{"model": "audio frame classifier", "n_mels": 80, "hop_length": 160, "num_classes": 73, "output_stride": 4, "arch": "transformer", "mlp_ratio": 4, "fused_qkv": false, "experts_per_token": 2, "shared_expert": false, "label_smoothing": 0.1, "muon_scale": "match_rms_adamw", "adamw_lr_other_params": 0.0018, "epochs": 8.4, "adamw_weight_decay_other_params": 0.05}
Rows from expert 2 of block 5, named by matrix and row number. Rows with one number belong to one neuron. Each number is 128 + 32 x the weight over its row's rms, rounded and kept within 0 to 255. All counts start at 0. Numbers have three digits each. After the name is the row's rms in percent of the matrix's.
# up: expert up (model.blocks.5.mlp.up, 4x320x320), inputs 160-319
# down: expert down (model.blocks.5.mlp.down, 4x320x320, transposed), outputs 160-319
up.110 097:123067145166163110166073114083114071147106139155097167110136147111163119113151179133100143114127168080157120159175192117167051170111160090157114118165077129122128102115152098150121112132119094096127177115179123127118186146131170126122091208119128090129124100126118135136140066120094109168168145085164119136137172100151176123158088130107133151132116196100166071169132143108079123165118113129118083088090192108138081116059140087163111138247068154136105125132068109091129143107047131
up.111 084:125173191165139133127103125089104129113046124156165171176054058086135155104122084157116109078052119092132128159096084102115095126155132110072165146133135135116092117153065083127085161153127081129106093124166050158117093072133140080132127117148135104104137109111144148180131130148166121161133145102082110127131105175137118208181126126086133131148154126163109203133090122143165174123097158123146147080108167119055077196105169128110155101105137182112124137150149074190128155115057186
up.112 105:120105172163137102102093062152097149148137070131166026139101159119157077092118137143096150150108086142113145090096155104078085115120158154149158112126096134112150161160141141128093120183116086143180162171095168181113052127048167117138097167090087125133118104136135122165143167113163177128180105103124055147149132144142148179160114109088163121168201118164147125091132094111179135124108130220081070172116163099076088110082178128136104113147124142119147122121083129140162104119094111
up.113 123:158124155155181157206106130147094130158116117124126061072098155110167090108156135082068177126136136083108125169103174089156117080115100160168124151151097152137127086102162114133179136081146117119148183119100123158070154187157134086119071152117134126117121156056139117094131155162130146120141110106116126100113154093116019101159109128161101159076184176119163205091128108115110124113146092197123134118097163107149205150122140179131128164082135200138153128103090120135136116145163102
up.114 087:042154112107147074131138205168099185134110092097150151128178134136154140144094138135143100130106100088139107126112144174110092167108122124147069055088122116115142169150139102100088143153175130093176137101171147058196056169035132089118156134163081089111142122145121115140124068091140151103151129104155115164125140130134085128116117073079091133107120184162149068109114083158102102163162160138151164149187140171113090073121139118160111135089139141138108118127096206128143142126132161
up.115 093:141196128183139110121096132099105123125076147144162107119151126182108137103180128125107160122101125091139129162158156148130116131110122186135124156157148152118139119084175141142127143115122168230161064145188063108082123126187128177145136119142092175108135137177109148112167138079170107123128139119115101111136117150114168145119146113177162185124140127152127137098135148175117102147139116098195105098109085163172161138097143095098153156078127131106102168164191166158112116094109128
up.116 103:106100096090071138098172100095095104120099051178134151115105074134082141090121118140119159159177192105152205076126127142084032123116186082123117099086166138138062132130191137155086217119097050084127097153155101124127144110130160156097095098178144167102100124108104099114146120136157139144105147139109097134133157116131148095125093134139166162131086188145104080171080074176181151102118173144155118198055128119160154120149178096140123141084160138160127211135114117170132176101105152
up.117 103:130140175130117150099132176130091088000165099163127168165182139158103145100110116148138147163171134148131105137173160105171142097134154156157070124173100129124147141121153074144124121097212127086139122176093153152107071199070140113138147144190147138088126109145128119136135104120194125062202128102131142127109097119124177103064143096097100206100058179167121119165102177171118137146116152111113120183086132143119101122142169185080126121125153076159126163142169144175102148127127122
up.118 119:136093098127087162071114097123091102137082149158127134102135129105127146113073134128136125165100113217167134076131115143087110142079116169109151083123081145113172141122128135104143132096116075088101183139138098135144127149201114117049109108078168105133107106111137129124129115097192126102111136178126147068125137105140143094136184144093163126135129123101113131130168061084157226184123110040138104139106066131152115119142120161141171094189127105186163168172135109158056101086134149
down.110 097:174119156099127156170100107151095114152152130124129150123130102127163167148090108078134120080128180131130156157109125151141134102121114181129221164123138139127177122104056121099130132134173120249124168063098132143158140036077149137106143113132101113074131159098108135133144145145170114106100110138117060118134087156141080113134139118094132165149114128092117198140138119098155130154163121158123144174111125150125132145154128126111105195147138157088129051122113141122151139129173152
down.111 076:228126118062083137116164098117121084115230119106205140122104149102105131148205134120145156119170072142089121114117194079164149133126179121108141097102141111190161105103095118090146123125108100137100174125133176061198118122171095135203101118162149130103127136133125027101109183101144141147123075137113136126125160133092128125140109101121124155158106161050146113122176042119181142100132106141082106155134144086110162153141177141114077135107170073113126097131109123082148139140130093
down.112 118:142172066140136135149181142102132140104160192168109153144103152133126186069203117099080083139130127102082125174166141141164140098130136084062157161142158136102116150124145125175107142155136145136116115105188121116144147136170116080170174117146100150042137118121167127077120122116124097124073142139102139126130146148054116136103173132135119144125075134082106137169074063093110115134128116065150166081129122101143178136145070103087121118108118108129117199151114129132112156184107132
down.113 128:122098066132158145090114129145149145100078177135075158095133080100134153103087125104148108130118188145145156134082140146186110155166146121115023111138154116149138091139104152175118146126099230123144061082146127198147142100187127204144095098067113123146147133136139029156126087096134107151122135116095143097145141135053184128128221141127128120126097140106105120151165074101114132127124158062143114096114123196132148140131155103091096113158116115174088210086110235072148120158083115
down.114 089:114177101138142165091130123139161083094163160157113121116113122103155127094120177140168119151153045143147117111108160119144165143150122145182154126116132118069109107118143122162110144142150084116139089166135166183138180149143141149106089129080102096086135153116114201111144127117183126110127086132159138133110144159139149132134099143149096161133100121177099115087137107103112124103123153079076149145131122184148122129136218119132135100123118104191103130136104170156129129099183118
down.115 092:126086139160113048087119125157149111139110167113121119158088098146096119130118109123147135155099103094170130120135142151105108070132123171085137141103124127179141098096126167101098134141123163237140111133109091088185153154122131178065037112127150093131086137125137082148123132151139153130133121129156132066123127102174166135135168142098154158133199134053099098108084146111115114121164132209064126174136111111159062126152099139101166087130161106091123098131114019120091106138113140
down.116 100:180103077133132094204137089114136129111105131158092165118121123159113076101110113123128162142094184116113123141120138138157095149121114196094137136123132111132078185152161121110134135110110088113137135149159106127143131154093162122187130129058179164122120144092159181155123112141109144128151111132159057134180128146152132145113083120092134162180118114078164081119221109133123162152115090151180082038132158072131150116145089098154068144160160093165144078053140145175114158162162128
down.117 106:159120016129120121107113084104119121153088072138199140101095089125106112132137123128128107134139059231110114070142107175132133126111147113164110049168142168157140118133138116106098085132156167097116158099081148127127115072089131105213077117047105118091121094126097116183130153125158157104165093158147165126176092169162069106153153143106171142184094131095133106099150109073099162134138100109172134104126150097104129104142129176128115126110115111142151119163162132108102115126198130
down.118 108:160085165106101097166138091136140161136185147091143148140114167125173140139133111134122082113120071075055137151131154117119052119130116164096074198149134139088088100134096129141173190108140169235119106199127135070062120105089103109143097136104100115134130106116122139120118147159094134140130132130124073113142105170176126130163129125131124104130122134165125106128121103175133146120142180100197156089157106132133120132135093123095081083131122202122119061091125169097138100128134101