A small audio frame classifier, trained from scratch.
Model: 12.3M parameters, log mel input, arch transformer, num experts 4, width 320.
Training: muon at rate 0.004, 6800 steps, held-out accuracy 99%.
Rows from block 2 of a small audio frame classifier, named by matrix and row number. Rows with one number belong to one neuron. Each number is 128 + 32 x the weight over its row's rms, rounded and kept within 0 to 255. All counts start at 0. Numbers have three digits each.
After each neuron's rows are labels from the 100 clips, of 14976, where the neuron reaches its highest value: "top examples" is what is common among them; "lies over" is the class under the peak. Only what is clearly more common there than usual is listed. The data: synthesized solo parts of chorales (CocoChorales). In brackets: how many of the 100.
# fc1: MLP up (model.blocks.2.mlp.fc1.weight, 1280x320), inputs 160-191
# fc2: MLP down (model.blocks.2.mlp.fc2.weight, 320x1280, transposed), outputs 160-191

fc1.319:134121097069115122194159100149137081124135130120152155131081064100148134104125157134130150149081
fc2.319:141073106139149142062205136119147141103151115116138153113154134112081110101085143067098186148165
top examples: note G#3 (93); bassoon (56); note C4 (48); note A#3 (46)
lies over: silence (100)

fc1.375:120159108187106174136070136114154162131145117127086152137187150137148131092088144139092147089073
fc2.375:082141100125125101159197107130123133093135125148173121139154130114092069119096110119185144138079
top examples: note E4 (82); viola (55); note D4 (44); note D#4 (35)
lies over: E4 (81)

fc1.488:163105114082109122068137163137134120107072129133175121144111177164106179109147153133095157150174
fc2.488:133096124135100136079092121120142104130109062197177125146112166112101110043130147174120158133115
top examples: note G#5 (99); note F#5 (55); flute (46); note G5 (37)
lies over: G#5 (100)

fc1.161:126152116180110096153141105130112072105130135167173134188108097110141114160097117144091123137155
fc2.161:064143194110126060114173152088115114143089118092104115097099172153093079080159133139173137098137
top examples: note G#5 (97); trumpet (58); note G5 (40); note F5 (33)
lies over: G#5 (97)

fc1.554:136219088123140085102108129055206116180133091171117118101125119120104191133129135162149161111105
fc2.554:104113051158122084154087095153114115120146140149100098078078127141097152081151182091134156105139
top examples: note E4 (95); note F#4 (55); note D4 (46); viola (41)
lies over: E4 (100)

fc1.183:060119125150092137114112031149135099119134199155111118137104091169097116139114055103158121131081
fc2.183:154142087052084071083159092097216077087089047148131161133147175068120117104038099100043035122104
top examples: note D#4 (43); note C#4 (39); note E4 (34); horn (26)
lies over: C#4 (38); E4 (29)

fc1.567:083136125125151129083123102144117130095135192120121138111144131149148114149071115141128139146169
fc2.567:094133152155121095126164141170082125165147216169227120145137126187110133101133134129148135134141
top examples: note C#4 (100); tuba (84); note C4 (35); note G#3 (31)
lies over: C#4 (100)

fc1.645:134163162084095190121144164103108120142125151142125122147119161053056105104157106076087080170100
fc2.645:087130173176098094194183147138082152146184157115190044164134171149197065130138128092133104097100
top examples: note E3 (100); tuba (89); note F#3 (46); note B3 (39)
lies over: E3 (100)

fc1.58:123102133136101073159141114167131149171127111130111104076139164140101124130120135140121124127070
fc2.58:112094125159137115121165151116076158101147175105126128122124123098091139132070110129118142156147
top examples: note G#3 (99); note F#3 (68); note A#3 (51); instrument: cello (42)
lies over: G#3 (100)

fc1.590:083159137127158122135081100134145155143127130073141166117123152172090185125133108147190170106119
fc2.590:105130170144100160160131115116145141126155099130093144112116095097140081137125069133132151153122
top examples: note D#4 (44); note D4 (40); note G4 (35); clarinet (34)
lies over: D#4 (40); G4 (33)

fc1.552:106129132119188130161110145112140166157129088167218141150135115089081097147170105120121168101154
fc2.552:110141173123145141115114147112127150123185123115093188176131208116137162092180144083134132117031
top examples: note G#5 (86); note F#5 (51); instrument: flute (37); note G5 (36)
lies over: G#5 (88)

fc1.666:109139100192132133146113132162128097119144104087168140150123138093155140132152124140134135138113
fc2.666:138087096114176154086124133158167145124166065077139087130140110084137145148143141120134087140128
top examples: note C#4 (97); note G#3 (45); tuba (36); instrument: trombone (32)
lies over: C#4 (99)

fc1.471:118125125067116078147135148095102108142094083178143103129120136135147130146134097090131150096123
fc2.471:185177115137068107151178121151126103097182126117077146168149162144105111147174109127139109129159
top examples: note A#5 (100); note G5 (58); note A5 (42); violin (41)
lies over: A#5 (100)

fc1.357:066156113055133086096098164108129165140129046181110163163118124123114120107150100105137200169107
fc2.357:086073111144124109140125143186146110102166156092149216087150098076136124145053069136078122088137
top examples: note G#4 (56); note D#4 (35); clarinet (29); instrument: viola (27)
lies over: G#4 (57); silence (42)

fc1.361:124110146105155113142133181150129110132169087125195171117091124161108106104169108102060152093107
fc2.361:081169155102124137101110186093104104092063147136101133172109177210141124087140135187132193129136
top examples: note G#5 (92); note G5 (64); trumpet (44); note F5 (36)
lies over: G#5 (100)

fc1.22:141095177092156143131128120127178164139069138095218065157155134139096119090154174079095140066064
fc2.22:148125071189127181085152144103093091116149132070169120114157172188124110102079106167113144169142
top examples: note G#4 (36)
lies over: G#4 (47)

fc1.21:082053102067147127103070204182149151117093143179112129110186128157095176117154088151074190128105
fc2.21:114155142145127101139118084125177131099180131162098149103146180135080150088184153103096158100150
top examples: note E4 (83); note D#4 (79); trombone (34)
lies over: E4 (83)

fc1.670:095110131157106120143148114109130099151102139092164100138155148071133184133121124107101139068127
fc2.670:145153195110116122133199168134136123099044130150142102137160096137125202083142061106091132141144
top examples: note G#3 (98); cello (62); note C#4 (40); note A#3 (39)
lies over: G#3 (100)

fc1.427:144148173153138136106061178129071119142188109203090160084166099061151117043094140141093181109152
fc2.427:134177150138189146130142117151127113117193150153128111094093188097079092109161147147178119129141
top examples: note E4 (100); note D4 (68); viola (54); clarinet (43)
lies over: E4 (100)

fc1.104:168170206128118078135147106098090139113113053158170154069123169162125207170118102126106074089137
fc2.104:084077175201133108150074120149108158151212163155150134178164140069069127144149128215147140099187
top examples: note G#3 (61); tuba (52); note C5 (33); note A#4 (27)
lies over: G#3 (61); silence (29)

fc1.207:125030120118084155101111122139120147121156197165112135090100122144153102056153136121090115117131
fc2.207:144184073126122159137136155101120191149106148137178157197145134144098074158126097086056144212111
top examples: note D#4 (100); note D4 (88); note C4 (35); viola (27)
lies over: D#4 (100)

fc1.85:134140114104152118111160123095081148122059134066126115077121124127152127130113175097107078163078
fc2.85:122075167142119154129173089121147057097120119124088137143153113101133137098196139081133225100079
top examples: note A#4 (100); horn (99); note C5 (52)
lies over: A#4 (100)

fc1.378:123131121168136077134136136111141122161151154173086118138104161120099059142134137128106121168191
fc2.378:101138097134061159136069157147105094188144062097136136158097140115159147077170158133179151082114
top examples: note D#4 (78); clarinet (41)
lies over: silence (98)

fc1.60:110115132152155153086166109096167155168146146115095120060142146116109101131129129089172169097109
fc2.60:115114158114115158107104121160120113095130159123090061134099140107142112128145078130121103184105
top examples: note A#5 (100); note G5 (60); note G#5 (58); trumpet (41)
lies over: A#5 (100)

fc1.178:081157080084109099154096121172097108108084093102101162076131084068101148127134094123133115077170
fc2.178:113113158160121162126151086141146211124119093122114128151167093116103160144105114120120169151079
top examples: note G3 (94); cello (70); note A3 (50); note C4 (33)
lies over: G3 (100)

fc1.401:069144146085111129114209135102161151155125160133141122082140070124106107125110160133115106136163
fc2.401:081160125132063136184079159133106193115176082123145167101096137128089075091125099112090126105074
top examples: note E3 (100); tuba (70); note A3 (34); note F#3 (31)
lies over: E3 (100)

fc1.314:157164174152143111089190181158107150133095141111136124142186118103152132178149107098136108144120
fc2.314:086092148175082069109157201080121139127145117090151105104124123128083133143095099153123134141113
top examples: note G#3 (45); note C#4 (38); note C4 (27)
lies over: G#3 (55)

fc1.292:161114175082166155099165100145109119122151117162147146131179096130105103129111120120145172175080
fc2.292:105132138101146117154106125103160102154169110128166093115093131188088113133153150102141131122093
top examples: note G3 (41); note F3 (36); note C3 (31); cello (31)
lies over: silence (34); C3 (28)

fc1.191:137131153103102084107133121128109139113149119148130239027086186092176135144130168151115116098141
fc2.191:143098107092177166176135149116155143151114161147109072092077160092204158116194131123136109110113
top examples: note D#4 (91); clarinet (44); viola (35)
lies over: D#4 (100)

fc1.359:191138098157134139109067060138154176161195057105139103099130079149106143143108120133137145096106
fc2.359:183089123129151125106123166126167097097125098044072047139088107051136098129045135074105120167164
top examples: note G3 (98); tuba (68); note F3 (53); note D3 (27)
lies over: G3 (100)

fc1.576:136126103160162110106114106114129099104124088127152103131098175143157141080099124122153164097101
fc2.576:114107107101128134153109069119146138170125197162120059157167131054196100119181144159130126129128
top examples: note G3 (100); tuba (80); note A3 (58); note C3 (33)
lies over: G3 (100)

fc1.456:083156099102159073162182090164200116114142073090149142175123103096095139153181129118150139121120
fc2.456:200141114156124148201102122109125125108142113081120119114136103102134112171060130114119139096143
top examples: note A#4 (31)
lies over: silence (72)

fc1.256:134165074072070170123177139174152131075144116154067111154060131141067110114135116174112089129129
fc2.256:097155107149101144122153094155109141171127102094142143069161085104143101122138079116100137135144
top examples: note E3 (100); cello (44); note D3 (40); note F#3 (36)
lies over: E3 (100)

fc1.502:138149172132114106079082138122176150159103125118167173109074160128123080146154118116087154099132
fc2.502:063115107099180163115137149072161094138147075116171139100096156147180118116097108129146096160033
top examples: note C#4 (83); tuba (67); note G#3 (52)
lies over: C#4 (83)

fc1.681:132094117124157115128124181114103145117165078139174110126102117124099140105129164091114129172103
fc2.681:171120138142152115077125096180149111226080131122060072104100134160111137070143156144136143165124
top examples: note G#5 (75); note F#5 (54); violin (43)
lies over: G#5 (79)

fc1.380:123159120092110128149099103133154151101101171179086140121149123218104082130151130110179113111134
fc2.380:101135155125107117147121089087189083110195139113043047120057142135087108100112110130053077096134
top examples: note E4 (51); trombone (39); note D#4 (32); note F#4 (29)
lies over: E4 (48)

fc1.300:074135103138113120109068133117179120209079098135119086104134149160168141172156205156083122120120
fc2.300:121089079124106155149133121135152176144147106161108111096150107147113111139170160143128121137134
top examples: note D#4 (95); note F4 (39); viola (38); note D4 (36)
lies over: D#4 (99)

fc1.395:141158109153108099148161160147122112126114111122156103164161084131148151135096131148109109201096
fc2.395:105132138092105137115149126111103113160170155141055123145147121148076070110206150096173143149230
top examples: note E3 (100); tuba (48); note A3 (39); note F#3 (34)
lies over: E3 (100)

fc1.329:149133125179170156126090134143135081118120107128110122134102200112100114130134076068111113103112
fc2.329:125162139172101162092135117081143069133155155166118107080120155099146124113145138093135089076135
top examples: note A#4 (100); note C5 (34); instrument: violin (34); note G#4 (30)
lies over: A#4 (100)

fc1.584:172116181120138094132106168116129099136174183116079121125103112140131069164088157109166156138092
fc2.584:100166094123105114144156196126119102132118220141134160072144120178144090137082128144129159125171
top examples: note E3 (100); bassoon (43); note F#3 (42); tuba (34)
lies over: E3 (100)

fc1.600:153149153137102092089188093155122233076124109141126097137154102087102129083064142117114182109156
fc2.600:114099165046127152128187166077109182130140164156169084166158150177112106107150059128119168168139
top examples: note E3 (100); cello (76); note F#3 (57); note B3 (40)
lies over: E3 (100)

fc1.315:117114155191117156186195154084164161144055167117102182124115106122181074102103136114126108157110
fc2.315:069164174124084124203148220135163125162153150122129165119124120147161092112080121160128122134100
top examples: note E3 (100); tuba (69); note F#3 (42); note B3 (36)
lies over: E3 (100)